config.yaml
model: "image embedding model"
dataset: "retinal OCT scans (Kermany 2017)"
train_examples: 24607
image_size: 48
crop_scale_min: 1
horizontal_flip: true
translate: 0.06
targets: ["finding"]
num_classes: 4
embedding_dim: 128
arch: "vit"
norm: "layernorm"
norm_position: "pre"
hidden_act: "quick_gelu"
head_dim: 48
fused_qkv: false
bias: "all"
qk_norm: false
parallel_block: true
inner_norm: false
moe: "expert_choice"
drop_path: 0.15
num_experts: 16
moe_every: 1
expert_mlp_ratio: 0.5
experts_per_token: 2
shared_expert: true
patch_size: [8, 8]
conv_stem: false
layers: 6
width: 384
positions: "rope"
pooling: "mean"
am_softmax_margin: 0.3
am_softmax_scale: 30
residual_init: "none"
optimizer: "cautious_adamw"
learning_rate: 0.0015
beta1: 0.9
beta2: 0.999
eps: 1e-10
max_grad_norm: 5.0
max_steps: 7200
batch_size: 512
epochs: 149.8
lr_schedule: "wsd"
decay_fraction: 0.3
final_lr_fraction: 0
warmup_steps: 140
weight_decay: 0.1
Rows from expert 9 of block 3, named by matrix and row number. Rows with one number belong to one neuron. Each number is 128 + 24 x the weight over its row's rms, rounded and kept within 0 to 255. All counts start at 0. Numbers have three digits each. After the name is the row's rms in percent of the matrix's.
# up: expert up (model.blocks.3.mlp.up, 16x192x384), inputs 56-83
# down: expert down (model.blocks.3.mlp.down, 16x384x192, transposed), outputs 56-83
up.0 090:148103127152148156128122132095145175124150143136161153118083101151106115095101132160
up.1 121:128129105156105136164121118123101142132168121174134098134175138114123149106111084121
up.2 095:114122168142150150101098112106116148111124135163123119137152089109143140162142101157
up.3 123:105183089132092097153121115159093147170117151123150098152149100144137101137139162066
up.4 135:109111083145104110117144091132126152151123138163123131119091128169131142139109142130
up.5 114:115160131139129169148156118098132173140091135120140102122111119149125148156096134135
up.6 110:142144161102126161127088170132131126120133107149133174115161126108137139102088097137
up.7 083:094139143134115139129105086120142119157120155102130106122154108139121176157089121116
up.8 088:115084131128147144135120095089142105134109145177096103124140163124136125142103105136
up.9 091:107133093109104146142179131105093129096111147108168107118124112168076122108105110133
up.10 107:098094138147128116139149084111169113124142109105175180155134129117144128136084137115
up.11 111:120121133131146148128132125109118167102163141120185089105110083144133119101161100137
up.12 078:139112155162129107124106129121129120096158130106078148098162119130132156191091152116
up.13 181:119060122152177103121092125128162137116163128088134122117127152098137119129140104166
up.14 061:149105125107107128148155165136115097164162134158116109128088137133079072120112110148
up.15 155:154167108149112132147135154156105131145107118144163090136096114168135080123151128127
up.16 070:103148126132122161114122134119145159127128168138106102122147119112137157148105112098
up.17 095:123107130163122164133158150118118146135160132132098119094135154142141135151100105138
up.18 078:120131135078107098130121171126132143128128131146149179130138149127125119159106106106
up.19 078:159121129147135100154155090113112135122075156070076125130123181125157131114126100128
up.20 087:119129137132121145129154112117108164140172117109154121099139146152101159111110112133
up.21 094:100133140131116136143128119126158138102092126136121135123124143128102139130123121113
up.22 088:130155158141124157147099104118180127139107137172086119135152107122126111146122072140
up.23 088:088125102129135117119096121091164146104141122132115170105153133126132144170087089140
up.24 134:094104147140163116114111079112141170095146137090140142157136122132136103111114126168
up.25 093:110070167154176116128149160091097145103093156138140090135151212157093141139131097142
up.26 086:121130111141139122118122145124069190125185105174178105121111139137099125104125120152
up.27 068:093122159107141103123164157142147129124146160124131143158139144114136151157146133147
up.28 093:129126136129133133123104189146142128118111151126120106065149128144106114115113075148
up.29 098:095140094145128123142122127081190100148159119114066081111166116132126114145114134128
up.30 076:124125130112127157100089125083139132093170161135114154105135117175125141151121101141
up.31 068:084094122131115102104140126132125099122155108148102149141142133114109171160107148110
up.32 082:137112157160183150149110093103127145118128108082137131127048134110128124139117134097
up.33 117:117086115154122128127124122122158115135131110094132089139148136152144113168149141136
up.34 077:131124125155107143132129146087130155117139151175133162112136121145110180155107054126
up.35 090:136120150142133162141193149079082147141099160127129129101123150157087162151154091129
up.36 098:144075127152126159107155106129174097115134121127097136128148151104098135155122091165
up.37 080:149145189138080127123123122116092117131154130135152160150156091124142153126140101154
up.38 089:120061137142143130121122152124103137165136137080124109111124187159119126137155105146
up.39 077:132135116161114136113104156110153174127120127105070165149152138142096143186125134129
up.40 116:117166123127136141130137113110116175127093135088133071124164151168105122137156125151
up.41 132:122158100131134137145152102116109148144182133122142088089124144153154147134145130131
up.42 108:150104107134177174131099120098184129131112120136123070155156136123143057155134137136
up.43 075:119143136138175149143177128117167160124074113173146151107130091125136108131092102088
up.44 174:107112146138159126120111109100146174098197141115099096102150131120135123167143118133
up.154 135:112141116135168131133100187137142125086156139120100107086124122150084126113126098181
up.155 122:159189084162120137124131155133109114131110104141165069128118111158126088128127122130
up.156 101:112153155116110166133136116131141134124119179123123158133103163142117167154125100085
up.157 078:123096148146109106125145096065164102129177167113053133071120136127120154130109110117
up.158 077:124153134131152062150117117134172130109173155086111137136114153096156112176131124139
up.159 083:151130136132097141129104136125128117106093123109097157123199133097083165146141116138
up.160 139:130100094112182164131134178076137144103084138122104060110135101151124127180145134183
up.161 120:093084096164114153127151110123145104120126133128116145159137135098113141140127134133
up.162 084:110112127151119102153112154098157125153127116136143098069162108124125124149120105149
up.163 077:141076163141154110148142132081155127114167102123168135109167137113093138090053128132
up.164 082:124082165140120129112178128166113148117140141133170172156145118117111167149153119155
up.165 111:152172104134124118151088156134114129144113106126180075092103098182156133098133117142
up.166 166:096126086158133122132132105125132142141138115159152095088122118150170140140125134100
up.167 088:100135145124152129137130094135108194088148171134149148103099116100091117125117114123
up.168 136:134164075126104122128098141159113119121111116120145057102150106140130118117141138138
up.169 097:138104149090170138132128080132174129100144143134035154124128141135137224138059135120
up.170 103:094075151123158071131115141088145151120110142079147126138149135127131116165146119171
up.171 086:114083173126145143123145102101143153112120131125098149123123090144097152194096105099
up.172 097:116093124123147089098120106144137152120092149160170129129153130090148136159108134124
up.173 074:168123128155122103127155139108139101124176128097134149111099087136098106123131112113
up.174 151:153183080146091131138124148176067134133132115133148075115109101164157111109142125093
up.175 093:082088105123133088133129115141137173148151163093113185142120124112153127153131127133
up.176 114:112146136179130130149139066092103136116146130109153131126115144100131168117139142114
up.177 096:134103137129133151075126138145103170099132108075128129133141154177096113133165119119
up.178 111:125130148127126087143138145093104153099146159137123105103135132143122148111113104138
up.179 101:152172151137125155121152159146126138147102095106133106150100102179140136111122151131
up.180 123:138135112174143122131131093110096150145146101089137069109127120150122122107161140173
up.181 099:156053119150152084128115094086124141135135113062113117151130148110123140138120104143
up.182 102:163151122125124114111111163133140179119171122127150111122106104134100123109157137171
up.183 080:100130109126183156123145131139127183119078083135130190132131136110151144107093149094
up.184 116:150179135130118115108116091093099169116174168116114080102160155136094099152114103143
up.185 083:113149131155109165163113116122152137114104161149106095116169118119129125139152128107
up.186 102:118110121117113103141140147134171110131050123179098135139116104127111121191118122144
up.187 109:166148122140158159127079146109128143081171134114156098093120105153135113103107121174
up.188 118:118164072102095101125108127161118106119110095111134097118111114141142136108156150122
up.189 103:115041104149117107121140105079165146113106142069152133119116167123123124096115113116
up.190 091:109102136106126121122106146086185145116089173096039114132144169144090095170146122112
up.191 150:146154071111111128133133143141088128111134077083174077109101118160132119129131141119
down.0 094:099058127126152111139099131115151164145134137129143115110150089062088129128149170153
down.1 134:162135132108099130137109147128146116123183103109105152093175106082161134099113094147
down.2 105:124087152126146138142154136138113138108091140136140113099080111158079127135123131167
down.3 132:157124162134134170122091129115125093102119084111111121124138127117122156077155125122
down.4 129:127140104112159174138090125109165079116122100105092126164095125084172097138149155091
down.5 112:167149095133159172125107096110149077165135126133117135153112130102147110144129138100
down.6 095:105105124150121151117089163140098128154142129114124084102123141071142133124137118140
down.7 083:111118173143137102157131119117122144103114171125078144109123100068096125117139104144
down.8 100:125144158133172130120124083118135159069163140132117158084156144060139142115134139140
down.9 091:111103139105128121148138144143150129152110189149138086144150130143087120098124145103
down.10 101:150113114113147184096100130127146131083134105083061135094129110115169119076151092115
down.11 123:130119117138152164135116107112191081124157082092091084122157109054126098092137128140
down.12 077:145109142097135154122139082156107125142113137134137115125124093080137152110126123151
down.13 140:121154131124126148133089162101113110072132174095112103138141151099139134133121099127
down.14 081:148132128125115141116151103154109155146138135153159149148163120136183110132132112169
down.15 151:118133138134151179124087147122168080142148104080096089152139132122133095105156153123
down.16 074:099151122128116173146118086153097165132159129076139138082132131142110102121101105153
down.17 091:112090115104117103127124153105154134106108116141128128111155115139108130079154131149
down.18 082:127120137118119134129143107145118159102118154143158123119109142122162122129107078107
down.19 086:159176089148159085146126105095124137157111180130099146185125150155114117167145116136
down.20 097:120114149130142106121087105123172159162113103164131119121174153163116083127164126162
down.21 098:128140139128102111124188103193088103130122113150146134147092135148110157126116137122
down.22 087:127134131178081135118153173162172107097126144147132081121160104108148096106134176100
down.23 076:121106108143101166127137067175147093098111091150147144099115092098120158157167096183
down.24 108:121172167130141078128130141111145138113151126127143153134124153162123117122109112156
down.25 103:158144151097112100106119117160115157124165092133113106087155141110144159096103141111
down.26 097:166098132130133099111091144081154165117120118100088124156186134060180082125136141188
down.27 073:129120106123154089163163122148097134136110155138140099150144121120073155119141088123
down.28 088:135070100114142130125125128137148154157078130116134110139152156110115125102160158114
down.29 100:109099104109155158146141088117118153102137106102125123124134136050148141128093131124
down.30 073:100071118088107126115175142131138140135117140158160114096114110095085111137100140115
down.31 078:140153110105126121128121144176056154155161115167119150088133107097125094138133079163
down.32 085:110119127177123105169159133104101105127108108083141154096122135107135141110160111119
down.33 113:112132106116113198149183083151116136113186099088105115112135122059157137107111103116
down.34 083:144106121113128126171112105163110104130098171161100176097103104121107109156140132160
down.35 090:086136132109106120112143155100210162163115157158141117132153135116120121123143149121
down.36 095:089118135089142116174130094080143150111138098167117141085169104100165110087120095170
down.37 078:063132117121064191097158131145113096108114107156099111168177107092103115120197131160
down.38 083:076146152110121130122105143157163149134110132133111106117136133142140091142123142142
down.39 077:122081122086116089152165114103111121142149131151074112110143140093101132125127123137
down.40 117:154139094106163158148115130101167118143143114131120115169102117121144133139116152137
down.41 140:154139111122133160142098120110171107147134117126096126127126139099152118122120140120
down.42 106:115117117167166133141193095150111141130138111121154129119093134134132121166145092122
down.43 071:154095120142129107154153117160109137114146105195147150138159133125107125107073075115
down.44 151:150147135115165125117120126084181110106166121105097164128122152126149133127125085139
down.154 116:138093145109156145154114121091102128114145054112105123104177117098159115115127123106
down.155 129:125114120126155204133056129116162074121156111117086125154109144125128098112146137095
down.156 103:145182118099128116097146127130119083152104115107096145143128118084130135099098114103
down.157 080:110112136131150140121147132097120134153085127124115081116100115119124156160125146088
down.158 080:093107155133140120149142112131130124137103159115148131144145131108144069096097115093
down.159 072:162116146132106141149141113150142104109115114140122116147161126116119140154130087100
down.160 123:169153114101156153111129104124143185098156087136116115103117088108171136125117125154
down.161 123:132143156073146148116077117139129113126149096139108132109121135071156100116122133113
down.162 101:140152152137122148101155137152108142097124141139125161135126135127117141092119062146
down.163 079:110148137137161133149062067112136177123130153139111157100122144091123105135118165131
down.164 088:115130127119120106138126136112141152155117152156130126119159137133143112094154132108
down.165 125:118109110125135199126102144095172091113121140066108096170155150126137102100160151123
down.166 159:159144118131145186146081127088180055116139092102069124159127117046150126092132111113
down.167 086:110093154143110164125129127163111107112131151142151107101090110078109160118104131116
down.168 144:157134135106135179134088174092153086131128105130082121147137143133130089120134166115
down.169 088:146109132121166097162153136148124127137113160146157108124107156169122096086119138111
down.170 110:104158128147134138132129161126140185091142166087125128098116138104159071126126117121
down.171 084:124151137181097073125185120158090123138099136123136082118118097176133131108113133126
down.172 088:140155146136093152118133138137100150109192128073100131088131131072139147104135041096
down.173 087:103119108118149113138132146162119149141138126137138115155159173124073105127140138145
down.174 143:131121103126142180134128155130169111124148100113119110166165130119137107101141141106
down.175 097:144113112163136140155134120129126117119133132105111121112151164093151127092086138083
down.176 137:135155139104115159137070109107168106077150112071100118109147140063167109094162111117
down.177 090:144133116129109080152143174122109148107123162113101125125182126130090073097151149146
down.178 091:138131116095132134124072156151113117115168104098121101129126109111157128152150119126
down.179 118:092112100142183155123110145111157101091113109117076065159146107136144128107163130096
down.180 135:159144094118146168151118136111180117126128144127103113157128130124127120147135153126
down.181 109:132130121106142098167054145103149116166094124133146118145151145136113115173134176127
down.182 107:139085116161123174155130147078181109168148107134093058162161146100133091111149135117
down.183 075:128097132131077130168149158128144162161147118156089122136127142082090131133106125149
down.184 134:159141131095139149139085116103190099113141073142088132130146102090172093134127146194
down.185 092:132122117125146111105158101149131174149138086147172112095107141105121107156090118119
down.186 097:097161128069130135095144138169138130101157117128135132106077112119143128102126076148
down.187 116:139115111129141144129069171101144092158143115102101100171183140078118137120165133112
down.188 145:157103114144180196153079148110168074144153078122129120137109135163129118126141171101
down.189 098:158149113120188116154168139075152099148118142113130130118143109152101104173127148133
down.190 086:068121134168110140153117089127111125120116128140154125147105094115156143131111103094
down.191 137:141117106147135196126096153096172109124127099117109100166163133129134093124157146098