Weights of a small image embedding model.
Model: 18.7M parameters, 48-pixel images, norm layernorm, moe expert_choice, patch size [8, 8], layers 6, width 384.
Training: cautious_adamw at rate 0.0015, 7200 steps, batches of 512.
Data: trained on retinal OCT scans (Kermany 2017), 149.8 epochs.
Rows from expert 14 of block 3, named by matrix and row number. Rows with one number belong to one neuron. Each number is 128 + 24 x the weight over its row's rms, rounded and kept within 0 to 255. All counts start at 0. Numbers have three digits each. After the name is the row's rms in percent of the matrix's.
# up: expert up (model.blocks.3.mlp.up, 16x192x384), inputs 112-139
# down: expert down (model.blocks.3.mlp.down, 16x384x192, transposed), outputs 112-139
up.58 081:107126112133141100111138135114120111122159116128141146140157098113105129087126107147
up.59 079:120121199132119158112143126089136139117152143140098135106096114105139151127163098121
up.60 069:112127131139133110096133092119084155098167154131165136143158098126118141066115099145
up.61 100:144091145139117111129141095134128142157152150143131127125134124093100122142143153136
up.62 082:132079129125136087097119094117104155143132131114095089138121121107164106067101156089
up.63 077:130123068141130119084138098116095165120140112120136120125114137123190104089093159120
up.64 096:108125131128133148145123146104150161099113110145139091155122094130080112108164097132
up.65 079:133129078108096102104112117096133140149125119121104140124119127114149096129079133099
up.66 097:153160117106139122137160117159143099069115120176153117145149087115162129106155158111
up.67 078:105122138125125157112124143140104122120124151139114158159105114156087142138152108104
up.68 096:116130143148153144137104102147151121118161112178133098108092117125125132160156107116
up.69 119:152132119106132147168160134154119122083088132175167164115129118112118109109182138138
up.70 124:125167092106136141129124121152058155165098102141117123124142118144181074123149127145
up.71 130:133139156157120154139146114143140141131151121149127098118135089132130123098200102112
up.72 101:119088132153131157127125122134094138155154136134105135130122104093101144147154149121
up.73 081:139109141132139120128124104142049127150107118084143115087142110085101126127161092109
up.74 119:140145136128131142127095113152112115130158082159093135088100143090133145146144106109
up.75 094:155147122126142126133130114143144132118115150171122145123114118120145129075123122114
up.76 109:164113128115106138149131108150171121057121158165160120125123132134132130108120139081
up.77 099:136120156132118150122131099139115142134134109183109107106149090133181111162170126097
up.78 075:163110119132110144084103086107128126156133060165125122089114142111189123126143142129
up.79 084:127128117120114165124139110152120174129138153100120130103103128122215132113132149144
up.80 067:090127123083122118146153137095101126113123156128103096100124149115151125120119097095
up.81 073:112127112154153119142093162097172123171162139171148092102100132100129164139135090127
up.82 108:144134138164122147110149162152168112105149082185104105107089133093117171103145141108
up.83 087:140085137162105160084130144151126152162144125117121138089164104119121140117145102126
up.84 081:192108096155093120140135127135114128167143137098146136096128089161183109112148182109
up.85 074:134094156095107156159138104170077125159156108119087142111144135120135154111129121124
up.86 102:134123162125124124053123143153119132146138139120103121074092153128124128153135101161
up.87 218:176146105144105133132147122145139104100091114179142131143120098133157122099150149143
up.88 084:131051132129131120135131101126102092105121144101137121132128171125169123126111190096
up.89 085:130133136118127168127172078138151117120151167150133166100102086059099097106149117156
up.90 104:102144175130136129129099132164089128104139085165111110101106118126115142132169098116
up.91 123:160119120138101140149168115159146109093093149153174125133107128106129115117132149125
up.92 151:148146132125116130116135125121150132113120101167142117157121118130135103127126107119
up.93 092:149139138145122105152115130110124101131123126149108120107105159106111137128097109112
up.94 073:116107116133135101124130156110128111175138140182116105103152121152113144139120103140
up.95 091:147111096105145103126114132139152160156114120072096154121143136138130116169111172122
up.96 083:121097103125120136109141110132108134142125095104134094101131099138165120144117139116
up.97 099:139106130158133150088128096076108150162096159136137141104131134111130157149122094115
up.98 085:166128121158120112122109086087117106138155120118130127123095152138170166100141099155
up.99 096:160123141112145153124159137102134108104133109138113116120120098124125142094150094115
up.100 088:116110129162097119133121108115108116106140175156161113115110137105135130145135143089
up.101 097:186145122129129145139137102152150121096117103140134140112109113149111116134119104113
up.102 138:155148116133114132159152082121161093061108124146145112166101111126138128071150109143
up.103 109:122137144144132119145151125129152134149128133152078120118129151093125151150100166132
up.104 090:131111110146104134148146111136116109164128143164127123129118150117134146128141104089
up.105 067:094110143144175120174106120108114110199134131136118137140145156127138131145120103127
up.106 082:150133109154143114123148123148107133124175110130144147112119090160166133142143158124
up.107 128:154131113095134161126139120136121105099106110179142129137123125146117104087172117134
up.108 097:149142129101137145130173099168119146067109128160141117155094123110138113070151123125
up.109 072:118106128121188120166137155128144121159152137154153145126095134171105133154149123126
up.110 124:178131117123109116118109123157140134098117150151139132143122142136125116108136106117
up.111 082:107141105104123084120115117097107159159112170143138107098127085141097125111088154153
up.112 151:150147127104103141149106089146128097095119093157141131147128113135145107107188165142
up.113 108:124171109114116160148145099156146109113096121163142119155137120116095114100167140156
up.114 097:120111169198154108133115137122155119166142166120105129106158119089116171123146158097
up.115 100:124121129149126167138130107152165137098133162148119146114112113118096141082179111120
up.116 127:157128122164103132126131128116163133082131140167173094115113124112175146121134136108
up.117 080:119090121108073135133106117149125128175153129133130139145152128149121137122083139133
up.118 090:161148125130099144148115121150139120135084117152140145146116119104152131135161165118
up.119 079:103119100163126125116119139119145154148154109104117086151134140127194121129098131127
up.120 088:101126141151151119138114117097144152154143144106119140105137123120142153152120121095
up.121 097:136105134121130128099105134108123136158129094141116140138152115126138152127131115151
up.122 108:124131158097156129102101115138136115135154124132090142133123133122153148145057113180
up.123 080:173171137157113153111109203098176111120132121121141123107126148148157154145135096106
up.124 089:147093115157148143126072127105081072092163144143094104123112143100141157159114130121
up.125 067:105106138169136137153106078138122140126150149106089100125112142129102110112117119142
up.126 078:099095139130103130133122102094097103137127161113113125075095159161106124153157117149
up.127 160:153139111131122130171160105140140113091107136154140115175136104133163128097130136127
up.128 073:098108160133100130111116134068107090158131160171117117122110149120162121159102129093
up.129 137:182140116127117131148176095150115124114098119167158128141123114142134119080132144116
up.130 085:113091128125116150138073112138132159146151106183123119163150128136153079116080162118
up.131 083:135090143113122181164133132140102143109141098090121124113175132117106113133118091144
up.132 086:100106106129105113120140103129117144142123111113097127106111171101120127133118085122
up.133 067:152092119140084106143154094097141120110116152110110115145114128150116126101193124106
up.134 074:152143085078096115095090132138146161138166142108141132152153119099160117094125112157
up.135 077:144124104113130113132136099101137129126124144095152095155138115135143101126117114084
up.136 091:130142095103120131139110092146120153158158127119097140118126125104168139114111173123
up.137 073:165117137131085122131091106067086122124159111091124119108128106123123122116058168113
up.138 075:104113138135137117086114091076171136107137175107143132114076134122113172123139102129
up.139 106:158109095130116139134152085139142146107091104120149132139095093123129141089151146092
up.140 108:126151153167107145129086125145146109105110102169101101117092139099115173152149112123
up.141 073:116162167176140083127135106071152134149143108093107083081132164125118148124102142137
up.142 124:155146116124089149157172111144144115092099143159171127152106118134099123107160139112
up.143 088:139093102101132126105114112141126161147130109128111159124161143148159137143113157150
up.144 109:155139152139137164145127130153110123106113123144132150162126109103114145083163135119
up.145 130:156145126134130121118143114131146121096125138135132112117116078130110115129161073114
up.146 124:140100134131115159115094135103141143120139132152104142157153110128117120135129133159
down.58 060:148183133144104099134068150149091136113134079120101179101131116138134117116137138150
down.59 063:145140138087140142131116147129098113104117141145147094123086117072173108125120104172
down.60 055:153125111175130108140133142079117120132148134153176087109080092100153126120105151113
down.61 062:121114111150109161140120119135195134125133107132101129090112158101162136150112152147
down.62 065:155138082130181083115164150138103179134091124151154149130118132117130111100121131081
down.63 062:149126122112141193143171163141102169153156148179127166115182144135105129142160098125
down.64 130:104147107129154110142136089133149127097118146086142144122093130177117152170085122145
down.65 063:125139144143112081120109126123129139144125123119160136112144110141117103096118116102
down.66 144:114140124116168100152133107130147134097114144085153125144095122159106132173078119163
down.67 090:102108130150154121111130137147159122130115150086124120116122162138097136145065080180
down.68 079:132167125092157122153106099156113139117127116102125085114104147137128094134124137106
down.69 136:131124096132143113147141120127156136110111140105145116137100145175091131151063105160
down.70 088:106129122126136110113156137091133111095156152118134128100136114123137098116083139109
down.71 134:119154120098141108122147117121186146084116153109144141140089138150124146166072122152
down.72 110:134155122117134127129129097153148099124130149090143138129117126123117140141055103148
down.73 069:101147143134138107096111113141129129164114127101119136116120108123112166126112128176
down.74 079:167119138127088141144128127172104154104169099166159070112124079153158119150156147142
down.75 137:114134103113158119130130105133160136101117148095149149151120131174100144177066105133
down.76 149:111126104101152124135143085126153168087102150100154132160100135168109155176091100148
down.77 091:132120127098141107133123105136161137105105107097165151140096136145098153151087130134
down.78 073:153150085129156123101121091151114158113148128115133140168112133104100136080117130158
down.79 061:099122131113110109141099131124123112133107106163106123115146087086119074133113153091
down.80 055:164128117134117114136125109095130079137154123127127121119164155109132139080105116153
down.81 060:145151130119165150073126113161124110154125077173134129122118133088123107175103085124
down.82 076:170124136139110113144115104152142103108124122152096092112159128127137122165164167106
down.83 085:125164135145153118126162109145151144103151138096122117140086122168095118149086103132
down.84 076:123156129132156141119130109123125143097110131111147160160126108151109154140103122150
down.85 083:145095124153144117102131130149135146091105135075101136146105123171139127140130112150
down.86 065:111125157128134138181132135149153131177118080107088140129100138141133128159108146117
down.87 171:122142102136158134146144111150136152098131136084150142156107129160094147176088103146
down.88 067:168163145134108120169091106094156147147112102129128181108157132166109113123157142109
down.89 124:110151105114140097119143098108150148093140139104135136146109107174115155158062109166
down.90 117:107172138114159112141116094135150157108124144071130101144092155155127165164089128154
down.91 145:102156105124145124129133098147176163080119152095154134142121141167114147158078105156
down.92 151:105148130118164113144133068133142143097115157093131109133099123151108160173076128153
down.93 062:149103160129140121141093145121111124107044138115128101134116125153136144182140148148
down.94 063:156097157096135104126100121122102126141125147164122116097139157116127155121160120079
down.95 076:160143114149134152096105171113132138130111107144151132118143110122083106133099138133
down.96 063:111133094104124094146141115110088153171135089132135166092160103103081129105133163114
down.97 061:125095135151064144124106130067118132167143091139085106132109145102132136108161143135
down.98 058:167087113140140096136091131164148183119153139150105127100095126104167160130152119129
down.99 131:100130129132170119157117087143150140084119158113152138118098120155117138164097125158
down.100 068:160121080141111117136088150111116130174107103158171112125124140117101101130117124094
down.101 145:118140113121147117144135090140141157113129146095136135146116132168102141157086127148
down.102 152:108128118130151110132142094138168138075105170107145143147105133157090140163076094150
down.103 080:199105176144139124154113125108103117127126133162137104097184119128159135120171154101
down.104 066:173108146104147153137121094137108125150133119165121138117133119086125131113148125122
down.105 057:130117148090110111059138130139151138130146140104161063123104109124134136101160116122
down.106 088:128114117094157104118112152128135136120137139097145151160130156175107149157124108124
down.107 137:094146109120155100158140090144143169106128164081149130133106144151112149167069132153
down.108 132:107135112123160120126158111134157143070113143108123122166111139163110145159072081169
down.109 056:119113116121168139129144125141120093130139101074079124139095150088179112114090123184
down.110 137:099144135105183117114147082134149157110108146080135132141086132159112168170076123168
down.111 069:135152135135107125135149113142126116113142143138130126116184076161140158123096124108
down.112 147:116148113093151111142145090143170158094114135102142128137100138157105153169076106143
down.113 132:106150129129160111109130091143154119104121142111142129147104130162112148172064116166
down.114 067:122115143124139121124108109149094146165159098137126125096104151138114116118141166146
down.115 117:131145118118153109122147114119177118099117144090140150152103131174092141155065108164
down.116 148:110122100120167109155149097132145145103121142117145139156124124154105143177076139138
down.117 059:114143117129116150110129121091147116146142142113093167089141101135120115112090168155
down.118 128:100143121116158134143140100132159153093114143094140121134116127172119143177090099138
down.119 066:144141064140126137143134143107089114096134164153114155138152106117128117094116155158
down.120 059:162157122131137110103110145103148098123115141121136085150089124136124166110120133106
down.121 086:088124121126123114126178097106145161101125150129120131134130120140155146162098153121
down.122 103:128154126149140129151135097149147130117122133089125101125134119125118131136091155158
down.123 061:150164128093129132125143085139098118132078063128145096128152133169127116146116133116
down.124 061:166120140126131147139113121098138098109117144168176132123108139102130113098174126156
down.125 058:143106127124139154123134121139148133078123141131141145111130096085114141143104128151
down.126 058:150156117134130119123134155095107123113112130125098139108147136128142090113142136134
down.127 149:120127099137132124127145106143140159104122149081137140167126145168100133168083085148
down.128 058:084133104133113081123082138122164084152115113146115079120157083095149077167102144124
down.129 156:101149103123150096116146097152156152105113147081140145155110138173109153161082118153
down.130 070:163117097131141111119094115115107181114112139145121135099122126163135137133140128146
down.131 092:145155098133154106115117103164135159132104125098116130156130146137124131132056108145
down.132 063:116127157130148145158145129122127161127113138154140187155060118100138130143128120095
down.133 062:149139119076138090135139090084118124121111144138107146084134162139143114152110099077
down.134 062:109163117166137129121118111157124161169076130139105136164088126175148143088114108128
down.135 055:143119110127150162141104131113159095145140163080119149102158118140122102113109140095
down.136 076:139108093134122149145125161149103136138140124152113161165176131129148107079121111092
down.137 063:131107176108127181140139142094145143149096168132147105170084104109152094075140157105
down.138 071:163164147117108134179121116094141111116130122116147157112078113088096146099144109114
down.139 134:112151113113160112131148113138169164099122155077144123141099150180119147171056105146
down.140 075:123164141077109118099102129126091156129118114107140099140174120156135092120139124160
down.141 056:177126125163124151094105117147143097146094118137121118083097092155135130137163150141
down.142 140:111128095118140106129139117149166132083144147086148128135099122162105163158075107163
down.143 077:149117108113167124135116166138126114114116132134140155100159095108149106091127132148
down.144 138:121151103090155095132152099137163167083104154085141131146104146150105168156093114159
down.145 143:119124128105157126126138112136148157100128142088133147165085132149121151154082111147
down.146 118:130121117130153105130143112125153126112132133130130103143126152141116110183062119150